A small image VAE, trained from scratch.
Model: encoder arch shufflenet_v2, encoder widths [96, 192, 384], decoder norm batchnorm.
Training: cautious_adamw at rate 0.0049, batches of 128.
Data: trained on crops of objects in photos (Visual Genome), 123503 training examples.
Rows from block 5 of the encoder of a small image VAE, named by matrix and row number. Rows with one number belong to one channel. Each number is 128 + 24 x the weight over its row's rms, rounded and kept within 0 to 255. All counts start at 0. Numbers have three digits each. After the name is the row's rms in percent of the matrix's.
After each channel's rows are labels from the 100 images, of 14976, where the channel reaches its highest value: "colour at peak" is the nearest of a few named colours to the mean colour under the peak. Only what is clearly more common there than usual is listed. The data: crops of objects in photos (Visual Genome).
# p10: first pointwise conv (encoder.blocks.5.p1.0.weight, 96x96x1x1), inputs 0-95
# p20: second pointwise conv (encoder.blocks.5.p2.0.weight, 96x96x1x1, transposed), outputs 0-95

p10.62 091:189128128128196127128128121128128128128128128128085128067128128125184128128128128128104128161128164128120128084128174128128128120128128128128128128128112140122128128128124128128128050128128128081133128128000128193128128128140128125128128125089128128128138124128128128128128125128128128128
p20.62 092:128128128136251131128127128136123128120128128128134128128154128128128128128128128085128143136137128128128156128128135100005128128113128128255128128128128128128128136128128128128128128128128128128128128128118127120150128128128128128128128128128128128128128124128128119128128148128128128128
colour at peak: red

p10.57 128:128128122128139128216128120073128120110127128129128128092111083105099128131128129140149122128026136122140130144111136095122092128128128108150128128140128128087112151140103128128085128135135111128120159089149150108158141096141063128128112102128157148182129118127135112128128173128128128146
p20.57 088:128128128128127128128128106128181128128128128128107097061128128128156124107134128128100163128128128123128128128128128128128128128128131141142128128128156195148060063110128128128128124111128128128128150105128125128153139129128115128110033128128075128128128187128101179128108128128128206128
colour at peak: green

p10.20 109:128112128144114105055142148128128128128128143097128147128155095159098120128110128104128128128093107126142069123128104131097128128133145052119128145128088131211160128128140128128128128085144124128098181151120128128128134136093128155128128128135188176151128128086138128137133147097143114120
p20.20 093:122128128128127128128128128128208128128128081143162128121123146128170128128128145101128128144126128128128115128128128128149160128103114128118195128128071101128087201102128157128149128092128054117139084158128137128119102165145110128153128128133156128113146196128128080128128128128148128128
colour at peak: grey

p10.68 096:128143114146128093086128128098128164128146129100138136119128103153128138128128128147116208128128077128128128126128128095100090149128128103063127128128145126138128152128153111128128129074128123133083128128128128128169134128164134128128182128128145128176128154085128139203165135140181138114
p20.68 111:128128133113134128115152136128128173102128120106128128143125085170128130128128094128128108113183125145128066128091142221121201083152128144126128135127128095135128128115142128128128128128128124153066117128128132166095095128105124128128128128133115128066089142128128128127134141069128128128
colour at peak: white; pink

p10.67 093:128144128128128130128128132128128128128128119152110128128128138078128128153150128061128128128098128160128139128111128118128170102145128160178128109128128128166128176128128128128086128084132128128126200128142037128128128128128128128107128128128117130128091191121105127152128128128040132098
p20.67 099:124128128160126128128054145128128110120129151128151128177128131101118128128128097128164145128128128128128139128138128096128162113128139145128128128063096096128128128165128159081128128128156128084128134100153128128128033128168128132128128089128128128128128128182053128134097128141113131094
colour at peak: grey

p10.33 105:128122148077150128087128090128138105128128128128133105128128096085128128106128128128138101128143123165175128138113128128128089128128096128087108128128128128099128162128064091171052122128128128143128128119128061098069146109128117135128139109128128136128104128166099128128093116170081144138
p20.33 107:123114128104128128116124128128116128136150128128128128128097140061140128077130142116087108128098128128176128128150168128109113128128112126128176128159130157189109102127128064128128128117103128163144128141128173128191128128128070128141134124128053177128128134128173128136128166117128128140
colour at peak: black

p10.34 116:128108088128128103112128128133094128153122128078147087134128128154153128158128034147128128128101022128121128128128128128114131185128128128106131128140045114131128171128142143147128109128128128129091128128128118128119114135159128104128147146143170161128138114129120121128129147115128141134
p20.34 104:128128128128128128171132109128034094128128128167122128111128128124128127126128128127128128157128136147128128124128150128128073134112128128128128114128151128128145109074125130151098144128134128128228128128128128123133169128112128128198128108128128128121117103112128128131139020128135128128
colour at peak: pink

p10.72 102:118128128113128113136128162130128128150128143133144128252115128128057128128128128128145128128128104129128128153128128121134132128128128128128128065128140146125128117128127131107128198128128128108128134128244128128128128128128119128128128122186128105140132105107128094128128128128135124128
p20.72 087:154128128128050128128125128133128128098128128128128130128158128147128128073118128128128128105128128128110128128128128128255128128095065138029172128128138123128128136128120128128128128128128102128105129112128116118126108128128128116128117128128128130137100109128128107128128128126128128128
colour at peak: cyan; blue

p10.0 086:132118086128128128128130098117128119128143128128128102128128121128152165128128044128071128140128128095110142158114128128142138128128128128102128128128060128008128143128118128128133126128128128128099140139126128128128128150176128128139107138128128051128128128128164128174166128146127128137
p20.0 121:207101124137109124128128128128128229128128081067128128128131128128128128171128128128128128128188159128132128132095128128145171163128128111121105105128087128128128140141128128128162086128128131151119128128095128127128134128139128128128126128128144081128176128128140142128130209128128128161
colour at peak: white

p10.44 062:161210130128121128148128128130118142110144128128128128128128128128128129126128125128128094128128187128128128128128128128128128128128128123128128101128141191128128128128128128121128225128128131128188140128128128128128129128098128124128115128103128128126128128128074128000128103128128128148
p20.44 096:160076255109128128109125119131128148128128113145128128110128109128157128128128117128128128127128133151139128128128128110128128128128128128128166128128128128136128128191067116050120100128087128118128169128132128128148128142128128160065090136128121112128140150133130106133128117111128128146
colour at peak: black

p10.13 090:139108128106128128128128128110165113128128128149201128203128144128182128128128128128138128128110128129134128164128146128143128160128128128118107123134153126010128128128111155134128128128128187187166128128128128128128151114204128118128128121171140128128128128147150128130128128128123142128
p20.13 099:148120136128129128128128128128171111128128128128128128158128128124128079169128128128128128158128121077154022128097127216091128128128121157128059116138148167128140128146131128128128083127174128128128128128162128198088131128161124128128128128128128128130128153130128128128108128128128128128
colour at peak: white; cyan

p10.89 079:128159165128128182128112128133128128103123128155128178217128128128128128128103171128128128128128184133128128128128128128128128139132136140143115128128134171140128128128083126107128128085128128128128134128128099128160157109120128101128051128128128128134128043150057130128106128128109128086
p20.89 095:117130106095128128128148160128075143128128128128128168128049128146116139113128125128128128128143070101116104156128128128128112128149128126137102128128128128128128128058128128214128205128156120128128128128178128158114184128128113128150115094128088128128128153100128147128128092128148128114
colour at peak: black

p10.4 076:128099128175128128132128128136128160128128120153125099128128128101120110128125128128128081128139128128156128128128150128128128128136128128158101128128202042128128099097128159128153128128128086113196128128128128128145128128087128128139195119128128128136145128128175128038128128155128159159
p20.4 086:128078255128128128095128157128128183113128116112155128128086117128143157070128128128091128128128100079078118128161128135128128150121128098128128128109128133144128133081128128178128177128128108128127108119117128128162109132154123132128128128131095153128128105128126128128134111128128128123
colour at peak: black

p10.69 080:161137237133183128128122128128081128128145128128170128128128128128128128128128132133172128128128130138128128158128128128128128204128128128128128128128156117128128128128092128178128176097128128175132228128120128100133128128128128108128138128132128195128128128128129128128128128128128128122
p20.69 097:160097137148124147028132128119152131151128121089128128160128128121113059174115128135128128100117147128128128061120133078128128098110128128117192169117128089159074128128128128111099133128128159128096145102112150079163128128128121148147120128128110128128128128135108128128134128128128128123
colour at peak: black

p10.38 058:071128128128104128128128128128062128128128169145176128128128128128128184128128128088169169077128143135128128161128075128128128187149128128128128128128152128128143128128128128102128128128128128172128119128123152076128128128128128068149128128176146059128128128128128128204139128128128128128
p20.38 073:099134128128128165189128128128128088128128127200128095054128128162128137014128128128128128109128110128128128128128128182173128128128128160090128128128128128128128128128128128128128113128182128153128136128128128128117128128128128128128093038128128128128128128128117128128129128128128112128
colour at peak: cyan

p10.90 083:170128192103108128128128128128107163128156074128080107128128128128163128128128195128206128110128171128128106127128128128128128192128128135152128145128128137128128128091084133128117146128128104128153172121160128128128146133128078128116128128106128209128117128128076128128128128128121128128
p20.90 085:158133145128143128114128128100128122137173117128128155155201128145128071157122200128128153128151203128065116035128117128128128094146128128149161128128128128126112163128128129128128117128102121150128128151128138131131128101128131128128128128174144080107128128128128101128105128150128105113
colour at peak: black

p10.53 050:083128128128101128128128128128051128105128178117192128128128128128128128128128128156182128067108146128128128166128062096128120217128128128128165128128160128128128128128128128128128172128106128190128134128137128076128128128128128085112128116179128128128128128128128128128130128128128128128
p20.53 049:106125128128085232133128128128116123146128128128128128128108128073128140128131128128128127048128128178128128128128128128236176128168128107128128128130128128173128136128128128128117088105128128108128128128128128128128128151063128128139128128128071128128128128128128128144128128128128128128
colour at peak: cyan

p10.63 082:171128157128128111166128187083140128128128128114102128128128128127115128128128107128128128128128128147128147128128155110128128204128128128128139128128128132128128128128127128101128149128104128128122226128128128128128128100128127183128132110128128255128128082128128095124156128128128143128
p20.63 066:077126145128101128150102128128092128151128128128128128144128190156176128087144128128128175112083142128128066128128116088128068128128128150147128128128139156112128130128128128128128096128128034112203128096114122128128177128156128128132128142128104128174128150128128133128128128128130128128
colour at peak: black

p10.22 105:149114175111112083128099108157128154128128128087128128109128124128128194112128169142128146128128114128161128128075150128128128130128138085144128085163128128094126098079128185128082128128128073128128128113123170128128095128128166128101128128128106128160128119168128132050154128148128128128
p20.22 101:129128122128126128128123172128162159143128180128128098101140128128117128128135128128123158128144128128128142141120107174138189128144128138128095098128113128128195122128105128144167065128128145149090167062128141128128128072128128146170128128166128128154113128128206128100129117129090100128
colour at peak: brown

p10.19 081:128128088128128128125128086108128128067128139162128168142142128128128128128114078057128252128128128128109149117112086102128128128128128128114128128096128144171122134128128128116128160128128097096130128129128128128187140167165128139128128128128128128128128128128168128168128163128128128108
p20.19 090:128128105087128128067182128101128128128128128096096142199128000128132128134128128128128106138161108128128128128136128128128179107093152106112128128127128103086136128128128128128128128094128156090106128133128128081128128132128167129128128152128172117128128110128128128129151133128128128128
colour at peak: pink

p10.77 078:113128061128128128128136085128117149128128186128128128140128128128135128128131128128088145128128094128117128136128128128128128115128128128128156144128062128052128128128127090128128097128152111187128128128128128111128154132162128097128119128154128041128141128128170128224128123128148128133
p20.77 100:072237081143118128208128128135128082128128128163142128100116166125128128142106082128088128122096128128128160128128140128134129082139128142106128128124145128128128111158128136128128191128128135128163138128095151128128162128128128114128128128128128149168127116128141128128104076128112128128
colour at peak: white

p10.11 082:149128127128241082128128178128128111148090128128161128128128142128128128128128136128128128128128128094129128147128139128168128167128128108138128128128085128128128164128128102143128123105128122128116191128122159128153128128177132165128071128161112185128128128093128128128128097168090128090
p20.11 082:165128149085128128128131128128128124191121128128128124116128128128104128163166128196128080097128128128141112128157139128134115128145236169124104169161121112128127128150128128128108128128128092094170128167153128128128128126129077128188150128150145109165128128128121143128110128119146128133
colour at peak: white

p10.35 077:128133128146214128075128098128163124128128115128123128128128128128224128128128128128083112135128128128133128120128186128114128128128128113136135174139128103128128135128128128128128061128128128098128049128064128128128111128119083141128128128127128129127128128181128179117128140128128122128
p20.35 062:128123128128040104131128128128116128128128128128128159128128128128059128128128128128153118107128128128128054088097151128101128169128213128128020128131128107128128112128128128128128140128128128128128128153128091128128128128128128128128054128124124128086128128128128128128128128128128128128
colour at peak: red

p10.92 102:128128184183145128128160128132128128128078128151128128107128128065105128128128140128128128128123135128125167128168119133128128128112108128136128128128137128094128130083065128128158205077143128128130128128094091128169097128074128128113096106122098164128128128128128120078128132087126152084
p20.92 098:128142128128128128153106122128128128128128128147128128112173123144128125100128128128089128112141128128128142122128134189128106128146128134128085118128136140128171128128128096129128151169133157180128095128230128128131066128162165122128128059128083128128103128128121144107128079128128128063
colour at peak: black

p10.3 094:128100114128165128128128094128128139162128140147131091128128154111128128128157128128128128128117110134101128128128128115143128128136103128102116155156134057140128128141133128128123128128128128128128128147128128128128109128156128128128169128128128107128128140128255181128128145128135160166
p20.3 100:137109141128128128123119128137128104128157000137107128128175128125128128207128134123128128162128128138165095129102098119128140159089128129110128108128128128128128128121128128146128128128128143156111164128128113128113128128128128128101101143136160099158123115128128128133100121120128128128
colour at peak: white; pink

p10.21 119:128113128101128078143122100128127128138128128128128128106128156105160128128179128128139092128128113128058167129137091123147122128094128109200128128128128134128138128128127151128093121140145164121104128091128091128128082102158086128128092128140136128156128074110128044131128128128118098080
p20.21 117:128128128110128128139231128128136128128128128128078148145137128198099128128128128096185111137133128164128112118128128128108077150121128128128128128140156102128147142132128120128104103105120122110155111149128096128096159151128128095169161128128150085100127070128128091164144151123128080128
colour at peak: white

p10.55 092:128128128128128136128120146154128128128133128118128167128086128191171128128128128038128128128128099150128111145102128128128117128128128118128181148118134052128128128107112218148128138154128169139094128120081128128129191128128128128071128108149128128143128128138166128128128128128128128114
p20.55 102:128083116100128128138128128028119128198163128084128162128128128128119108158130128165162128128100190128165133128128101097128128128095136128128112135128128128085128128145155128124165095128135128167128128166128073128129157135157128136128158128128128128128118128128128128128094128128182128091
colour at peak: pink

p10.47 096:104131052089123118128128128128128082093128128119155128128146125128157128112129103126068151128128094081128128144128125128128128144128128128145169128128077128128157135149128088113120128110128128139083112119129101128128121097191148084128128116153145103151121127128104128222178128128128128147
p20.47 112:113128128136128128168111129128091111128131128140128139116122153128093136128141128128115132128070098128127117128115128141133101174162128056130128140105160114164128114056142128185128163128134076092220128099128128108117128154128128153137142107125128150128185128128111128128152110128128128100
colour at peak: white

p10.84 100:103066087128152128128102128128128129112131128128158128128119128128124128128128000128074136128098046133114128143126153107128146101141128128128128128128128089064128128128128107128128126128128121126082128128128128110128128128172128119128128128128128104128128101128128128184147132128128128089
p20.84 091:107116125128128128128128128128128128128121175039106100128126128128116131128128094119105128128133106143128128149128128128128128128128165180128128128128121118128128128076128146180128172125153114128164092111199138128128139128128128128180128040128128119152085128096125128128128128132128125056
colour at peak: white

p10.81 048:081128128150099128128128128128051128128128179131190128128128128128128128128128154128182128068128156128128128168128060139128128214128128128128128128128169128128128128128128128128128170128128128192128128128140128071128128125128128086128128128181128085128128128128128128128128109128128128128
p20.81 046:128161128099128000138128128125128128128128128128128089128128128117128128128111128076128128128128128128128128128128128128017128128128140128248128149128128128128134128128138128150128128128128128128128127128128131128128128128128128128128128128128087128166128128128116128128128155128128128128
colour at peak: cyan

p10.43 104:101096038116138128128118151128101128132128170128154128128128128136154128123172070128070117128128091135128128138128152128128128155128128128130150131128100097153131149119129100080128090130133128110143136137139128128110128128236134058128121128128128114134128128121128118167151158128128128121
p20.43 090:128090163120128128128128128128128128128244144146128144128128128128128011128128132128141128128132228163128128032128128113135128103128128137128129149128128128128126128128128128128128115128128109128154122129110128128128147128128128128145128139128128128128116128128128128128128128128128118128
colour at peak: white

p10.91 083:128173146128128119142167108111124145128128128173115096158128122070128168128117167142121092128104128128095128128120128128128128137091128166186123139140139124130132122135078134110086128149128128128254128128128128185128128128090128128143128151128104140128128137128128128128128128128128128176
p20.91 101:099122128140128128161099134128112060128128102193128128128105168128074128137128143124141128128010128126128097128128128128128128101128128128107087129128128128128128100128128107128151142109110139128205089127126128106080128115128128128136128130151137105095128105128139170128128108128105107131
colour at peak: black

p10.40 079:107128128091156094128147128102128128057128154128154144112128088128128118128128158128141128128128128128128128151124148128109098128128128128128128128128128128157136128128128128061123128128081128128128128117183128075142128128037128036126128128162128128128086128128112107128128128128128128062
p20.40 103:130128150128077156128128101163165134128103128116151140172129128098156128128128122056118128053156128128122128091125082073172128092128128128098128128128143130144128128128096121088098128128128066128158097128128128114162128128077128128070168094128128128118128128128121124128106128128128128128
colour at peak: cyan; blue

p10.23 101:135144127083077149128128128128138128128128128128141128132128128139114155128128142128195128120128077128125144155128128128128106128164128128176091128128178149128126128128128175134153158181117115109097191125185109061128128101128128128118128117158128156128110066111128094107128143128128115079
p20.23 081:130128128128157128128128128117099128083128128093128108128132128096128146108157128068128167080128128128128128128129139119130128128098196130160128128114128214091128101128128159128128128175128128161128128128102128128169128128128128128177025114104128128109128125128128128128128128102128171128
colour at peak: cyan

p10.59 097:129156128155195128128143115114164174123107169128173128128128128128128128137128128124128177128128173185127164128128179128128151109150118128172128086128178168128128104128128128121131128128113128128184124108175128128128128115128137121085128130128128118128126164181100128128152128153100128194
p20.59 094:166195161184128128128128128169179166115128128066128128128181128130145134128128128128128128128128128095128166052136108122128128128128080130128128128122107128125093128128128128100128128128128130128095128138128128127128128128097075125052128150128091128092128088128085128128128128130128103099
colour at peak: black

p10.87 111:148128128143128147128114128128128059128128145128128101143128128128128128128159128146154086128087128089075131152122122116128075131128101089128111126084128128085159128128091128128071128128128168158114128128128089123130106099168121159128073113137142128128128043128143128118128128128112115071
p20.87 119:126128132128128128128128132128128128128112128128109086090190131134127128146119128128181155128128128181128139128084073128128119128128172128128128128128128150128128111118107131128128060153205094182128173122133095128103128106128159128128076128112147123121128128128128165128046135128125145128
colour at peak: white

p10.37 106:128120137119128152143091167142128128077204133138128128139162088140128128128128128128104128128128121113149132129104128165108112086128093128128123187111145128148128090109139073128128128128075095131139128128118117118072156133107206119077128128128128128162139093127128128128098101128089128128
p20.37 098:128123128141128128134128128128111128114128114117127148137128128147128128128128120142124118128124159128165159091128169128123128124145110128128135128094097078151128128128128128128128130137128128128154100168135050128118128138128156177128201128066126088094148128139128156164128185218107087128
colour at peak: grey

p10.65 082:128073128182128128103128070145118128127128139146143128108116163155128196128128128025105166128128090128128134118128128128128128128128128096143094128143128128116128144085128166144128128128117155116077128128128133128156086128149160144140124128134143128128174154103176128128128162134128138091
p20.65 095:108135144128128128187128128123096074128128128128080128086128167161128144122124111125128128128112128128128108128128124128128129128149133128128101148128128152128128128150128123128128128128106089128138128128184103100107180102085110128202129029128151138128128128080141156140144128128128128063
colour at peak: pink