config.toml
encoder_arch = "shufflenet_v2"
model = "image VAE"
dataset = "crops of objects in photos (Visual Genome)"
train_examples = 123503
image_size = 64
crop_scale_min = 0.7
horizontal_flip = true
color_jitter = 0.2
bottleneck = "kl"
downsampling_factor = 8
encoder_norm = "batchnorm"
encoder_activation = "gelu"
encoder_depths = [4, 9, 4]
encoder_kernel_size = 3
encoder_stem = "deep"
encoder_widths = [96, 192, 384]
loss = "l1"
latent_channels = 32
decoder_norm = "batchnorm"
decoder_activation = "silu"
decoder_channel_attention = "se"
decoder_widths = [48, 96, 192, 192]
decoder_blocks_per_level = 1
decoder_block = "plain"
decoder_attention = true
decoder_upsampling = "nearest_conv"
kl_weight = 0.01
init = "trunc_normal_002"
residual_init = "zero_last"
optimizer = "cautious_adamw"
lr = 0.0049
beta1 = 0.9
beta2 = 0.95
eps = 1e-08
grad_clip = 1.0
ema_decay = 0.99
magnitude_pruning = 0.5
steps = 20000
batch_size = 128
epochs = 20.7
lr_schedule = "step"
warmup_steps = 4000
weight_decay = 0.09
Rows from block 2 of the decoder of a small image VAE, named by matrix and row number. Each number is 128 + 32 x the weight over its row's rms, rounded and kept within 0 to 255. All counts start at 0. Numbers have three digits each.
Before each channel's rows are labels from the 100 images, of 14976, where the channel reaches its highest value: "patch colour" is the nearest of a few named colours to the mean colour under the peak. Only what is clearly more common there than usual is listed. The data: crops of objects in photos (Visual Genome). In brackets: how many of the 100.
# conv: 3x3 conv (decoder.mid.2.conv.weight, 192x192x3x3, each kernel summed), inputs 96-191

patch colour: black (100)
conv.37:127026109125135127128126128133150248134133125132101139121120145126128135134133139214136120128158160128123146118123130135147117121137128137138182128157132117124128119120172146147154127146142213117128142146149133139126135145137140130118109130088124175112143130120136133162129120115128117139

patch colour: red (52)
conv.42:123144119154164201096131151145135224114082174161166146140138118164138113170122136182165129152184137146154123132160102227120163122126127147121123164131154180130136147136187121159122121098124153167162114108135122162110115174113124158093147092138176207157142106092143124143132160092249122134

patch colour: black (100)
conv.39:116128128142128124128114128143134165082112135116128138138147105133146111128140119139124156104154149121126138140126118149135115134136161152136132125132106120135124160130137115130130138137118157116120117131137126120123131100124118132128134131118120138161135138114144137157144141126137107137

patch colour: orange (47)
conv.35:110161123112127137102145163111118231059126126111126140107127148142070118151100132164118130127147179114089127135100111153126155125114156159111024142135135172149141132152138100165106117195091134136122120144105128158111115148133104100134139164126124173188125101146113132147105132132255135137

patch colour: green (63)
conv.179:121158107149108079140108156117125131110094132099211117127131120130155121089147141146127124113146140137128138129132098153117131119129119106136042110124119119134138133107130149124138133130103111133134130145143123117105127138120124144124149130114128117204110129098079135107116143113247111091

patch colour: pink (40)
conv.168:136080079177121093159086083104096202089118117156111082092101104151052145175124167164093097058150098134096128132102107109128157085100164092103194135109125135126140142127134168141105134161132168108111132103125128120117121161180181103100087138142126134119097144129110078063156150151179088123

patch colour: white (35); pink (30)
conv.143:108128105098118148073116107125116170110121075104102106122019126128128126121072116095136144105071099107120128108051145133255132125112109115120134061112185127123165094107119132179109105146113127117189139124124116129111119127104101141120080113057111103119096054094114150112131103147225131140

patch colour: cyan (70); blue (26)
conv.139:120000128129114118121135126136124197120134116111121127123109122103255125000138107159113151127147135108096149134091126154126153126130139130123166111128145104131136105132117167148134135154117151128136133141123137119123115118119127115112121133118117165135135110126133118115137147136201120126

patch colour: grey (62)
conv.153:098123164142134128105130124111091151146093091141120137133112106106133128130185105073255132046172127140133126136130153132255133125123101104121129046051115061110120114129134120099104117171129205105117103133049104158104119100139113155153134109113197133123143124118131154119121109131161152214

patch colour: black (43)
conv.5:074076128123139134134188149147100222197105162129058148103171110106131114115144090165135150152142138170127142133114118180133084110116114167125133126140089103143054128103139131108066113135120143082080093152130126074078125108116125105129166121128128137108174149109082102106127122139146185155

patch colour: cyan (75)
conv.74:117031131139090120130097148132101215101107119146162117112130119167255128000147136148097115103131143127123140134103109146108134112112111127127099126124122132105121115155089136139106144134127125108146136103123115118119143139135112118123139126116116157172125124138129150089128115133241099135

patch colour: black (40)
conv.183:101125148109137128135162169141090178081131119054074128100125159084139102137119081121132149163104140116115079139105181130255120143155135158114138120137116116123106109131108120095125094118147148085135134160143123108120118030082076113122106136134106141095147111181129158154132115124189141099

patch colour: yellow (30)
conv.9:132138187132093067144124120150100146138088153130134137128123121176150121080086132096122145118082163169099112155131126138210128104089122101154000109122136114158177122140174153117122096127082158155110145120141123084091089128132162133121049143123126115147135096151079148102118171139255126155

patch colour: blue (43)
conv.182:160087146159116070151119080127202162104023100111121125139120154094134125090153146142112129128168109169000180101120111178205137106117128150126077122101126086149154112148077020131158118073080173155127104174148153073111163134108127153082147155106140126157145101126024122138146136087173127177

patch colour: red (25)
conv.128:127079135117160057189146052143105147110147158076143166131139113164113092151100113092121141112184154164066102126110114137255140134149115107104098134121124121180204075132078154079098098178059140119130132177122133079126153142089168119124098135138128144145140144125090125120152152129177121173

patch colour: green (39); yellow (34)
conv.151:154153144136134193126152135142123187116174097181163142158139112099169143079128128131152142137135099103112088137148166103134129161156122114119000139127137132099118175155243129131139111121177131110127136100105097137172146150144118145115109102077126181140135162160116103141133088131254149159

patch colour: black (100)
conv.169:130128122128128128128123128128106126090128118129128129122116116131128129126117131103117124128119120124120128128107142128134100131135156109124127120120135120107128121128129100128132127127125127132128142130114121130130127128128130111128122134125118128182132108137129137122132125119102124127

patch colour: yellow (33)
conv.21:120179107132130123140098133135134135117100127147180112123111123157119151139106120140116139109138120106123126102102119110128117128143119117138000107152113115123117094163074109162148122142155134107123130138108106134143094128153131091146131092151146127153099131103146107114148137146255102126

patch colour: grey (60)
conv.188:155121163151119139124116110125117172189129153089114091070162150116133147124119022092107129111117155177107138099119117141255138094103111160139126158115109168125145114114118128136104091083161116097116115123133139141084126067126116145162192135154092089127180142133143119139154109195202167150

patch colour: red (71)
conv.36:139232114131059101137106146118110185138107144120150115121154127123000130255149137102102086101125128134105116154120138104130122121116111101131081123129099080128089118119093104090129130104122137120113126115113146103113108133108132104120138130159094119116117147098134107112121103117214111131

patch colour: green (40)
conv.150:117113169130085128118102190102124175097114107121158120145100102089215106041149133106112129113089142129101116116111108125144073133123100109141066108118139121127123130133105125105117137125123072117130118127121103105117142107128098127110132137098098117128144123145098121106091110126234119123

patch colour: black (40)
conv.40:085138102135159161143094188088197147097126133068111130115159117078131108099148146145111105103126133115105118122144132127218126087137169144145066121101099083111049144098199113123127103094122148086108097144126126140072181085163120094155114117087122203124128164145111130186123123105183123104

patch colour: grey (60)
conv.84:142127120133138110146116161105147166118119145141100104124072112115130101120165129089111142112120134057140082162154134122112126167121134097149131114133114097157109118118136143146101130052072122072093124085110126121157127103117135144106159190137064164132107167113127139117121206180109122075

patch colour: white (99)
conv.180:122097143134144135134128128157153147142129125127109139125138130147128115068124136150144192133131117129156131122176134153240255138124141130123179139157132128123128139098156147121116163131128155144135144112154167131102148145125115149115114141167128139151158130110191124167158129128133133157

patch colour: green (35)
conv.127:109128123109084104149116137116115180114133136144162107125089096132147144058155104171101123054121161092151125140111136133147092107115121103132072113128120120068107133151162168139091116106130099129089153159126108041119117116116144055140136106105119150145124097128071117096109120136237090111

patch colour: grey (60)
conv.167:169127119181167169111149103133127167117094131161094075082128129156127180128057087199099125151073172115123135128130127186052127115096126086255128120134133129104132141168136131126167158128143124129143129151184134104131162140048101159112109135113172128128098140146135123125128095139181124145

patch colour: pink (44); white (26)
conv.32:131128131123161129129135133124122186172122148117100110087213141135121100128131096081135090152119118099110120144171125127132172076155108147108131164129020110171080173134196132112089153140140121091063079124124154111107136079106128094136171118137128149156146211116073154107113141123183122104

patch colour: purple (36); blue (31)
conv.33:121081120126088097129117129120115209125107132109088131130114119142092108143135121128127124118119103146138142130110102122111130112114131131123255121109126131128151106110086136121111145128097145132132127110142116109110126119113141121113137143144122107070126118118124139087133135126140117128

patch colour: black (35)
conv.13:081114100111110154136134121138145177100078154117098132163084100120096072124118159157041135115120132072163109120105149097148111161137112077138121064120148070121125116101093133133090062143083070122150103121127127119115158104140111069144113114152109136121124140134125097106128116100183118186

patch colour: grey (66)
conv.154:100119107134100194118114111113171175123096145080071196240140088107121086119105149148115122135105130138105114118119121148247137193089110158143133110134100087158121123124075126129119122144077074126113110178103151142107153128142064163114165090141140020135143131080150113135134149117184177113

patch colour: blue (53); cyan (42)
conv.115:136016100108150119135145115139124198131138140107116143149143136121244144008105143125141158153135115139163121122146148159130151142128135106122255126131128127122122140115160108148141106128145126129134124134136149156147112142137145142150103105153155134128121147102160109152132121131189143139

patch colour: white (26); pink (25)
conv.0:152119134144117045121114099117088139126124100156121080100095119185122126115120125119098076103109136144146188160133133101255136086140122104093119160126141112133128184156128138201159161142150114099113126132128103129146107142116207126125102101074096110141113106110126112133156057149187053125

patch colour: blue (46); cyan (44)
conv.45:142035125142121127115121155145138241116121113121161130123134132120202109119150158148148162124128134117105179130134118150157195107136146133137184133147148121130122148123236140125124161123144113117153144147133163127137135153136126123125139123126114166142124129126118136137141124123237135168

patch colour: cyan (44)
conv.117:133150104140047140103120089120141174142085078141083137129115133160116125072095142123111124130083103104018148107135119075169131150125128133118145128101132119099090120114058124109136124062161081105146118129112149146147136138126107177109153132000127075128120117130121089093168114140190134101

patch colour: blue (37)
conv.155:130073114141107149108133137115137255101131119122105122121129133101104133161122123139127116128104113099138125135092132115113148132140125148128232108141123125091073120148058117134100129087171103106141120147127157107152167132123089134167135147143135096085139121137141140132090094131175137115

patch colour: cyan (74)
conv.22:131000151136096129126126146115128211128119149146146120122143137152255115000131119100141139113133142118129128120150147167135155133132145118120147128135102118141116144118157132116114128114145128119089125119122111098127110110137122105132119131153130148162122117134100119117112128128226137134

patch colour: black (97)
conv.43:129140143124137130120129145069178179097140128136178105114137141125143123128141115129098103118135160098144126128131133132128116115139109143119025122112104131121082120114102151112094152142131088115101110121097157121111127105134102125129120134122116157255138138125136091172113114129255126083

patch colour: grey (60)
conv.165:018128125098180255157108185149131156117122106107089164165148127090129120128122150049132147122137128130105067099135093126102128217141124093150134077143135120180136127123128132037156107126059125141158134150103150162093197087136064109142135156128153081130143129141124133129133209073185180139

patch colour: cyan (43)
conv.176:151151130132161145113138147156128164145122143115156124128140132137162114105155143107139121160111097157145145157135114107074133133122137188119099140106136134125139123091000092155128150131142131150164128146135142154146148124122143092173124136217124060155137138081145142098153129129176136191

patch colour: grey (68)
conv.113:117136118119162161123127147095086197162134122104115134133142109125143131112090119110141135160142193088092076151182106187082163128125060137116138121139146128047073152164192089095124142104139053081141054171113215106105136118115111123136123090150158134121212100136136122165146090123132167139

patch colour: pink (29)
conv.170:077125121108139151130073106135109106129149149125119147116114078129128145125119216134131117094085109130131134120145102103255130151177098099137127119122130097183152079135151125129112135126111110145124095123117058165081130111131112112099080117140110131139110129096114082148154108080208107126

patch colour: red (75)
conv.103:130145123103184169111158071128122201136147118115082144133157166118000142255112107138147125186184143130116117145127147151122195132152166179121148159128124154134138099160138118134154138142158169146142102139161180181141125150122136144137131124143150117127143120100186118148129124116149152145

patch colour: brown (69)
conv.75:135127134161127122095121118100157134108128155152141093131157131101130106127117124133137110134106146148133156127134112100255123164176109139125127085103094139140136112150160007126179103125105123083111125149160094103115130125139111169148144146143126128108085151144116144127146124133180123055

patch colour: black (40)
conv.83:111117152125072100114166117208121168156139186106109146111102105094130112128124109139146107168138094109082085116151082164133106140175080144141118132115135127175073122114087092132084138145132084078103075167115123146105134130117117144096140101159152097117186124139171126101137159127172157255

patch colour: orange (34); red (27)
conv.76:102229166111134135111137135113099225122140128130157124134119136134079122188113097139117134118142127112152138119126131163132115126118078137116000123127111144142124107112108141120098094139114092131115097141117101099125123104119091125137136120148121138126138126136134112129117123127255127121

patch colour: purple (30); pink (30)
conv.88:134035095115140151142126091155121218137148116083104142137147126119053152153119135136127126135136151112080116159123124120135140139124133115117202153127158113135117159156220125148146101127146103135131116131114143156143119117137147127138105110100136152058128132117111094162097125134193131147

patch colour: black (40)
conv.63:126141130110139119121134144083114185163131112081093119169120091175143121116117112123161075154140134120123101144159174134255125112136105127118121123128122122157128169121115044104108157123119093097065062161118144093128131163105127121106099080123132160113153129136106133174042137111167114005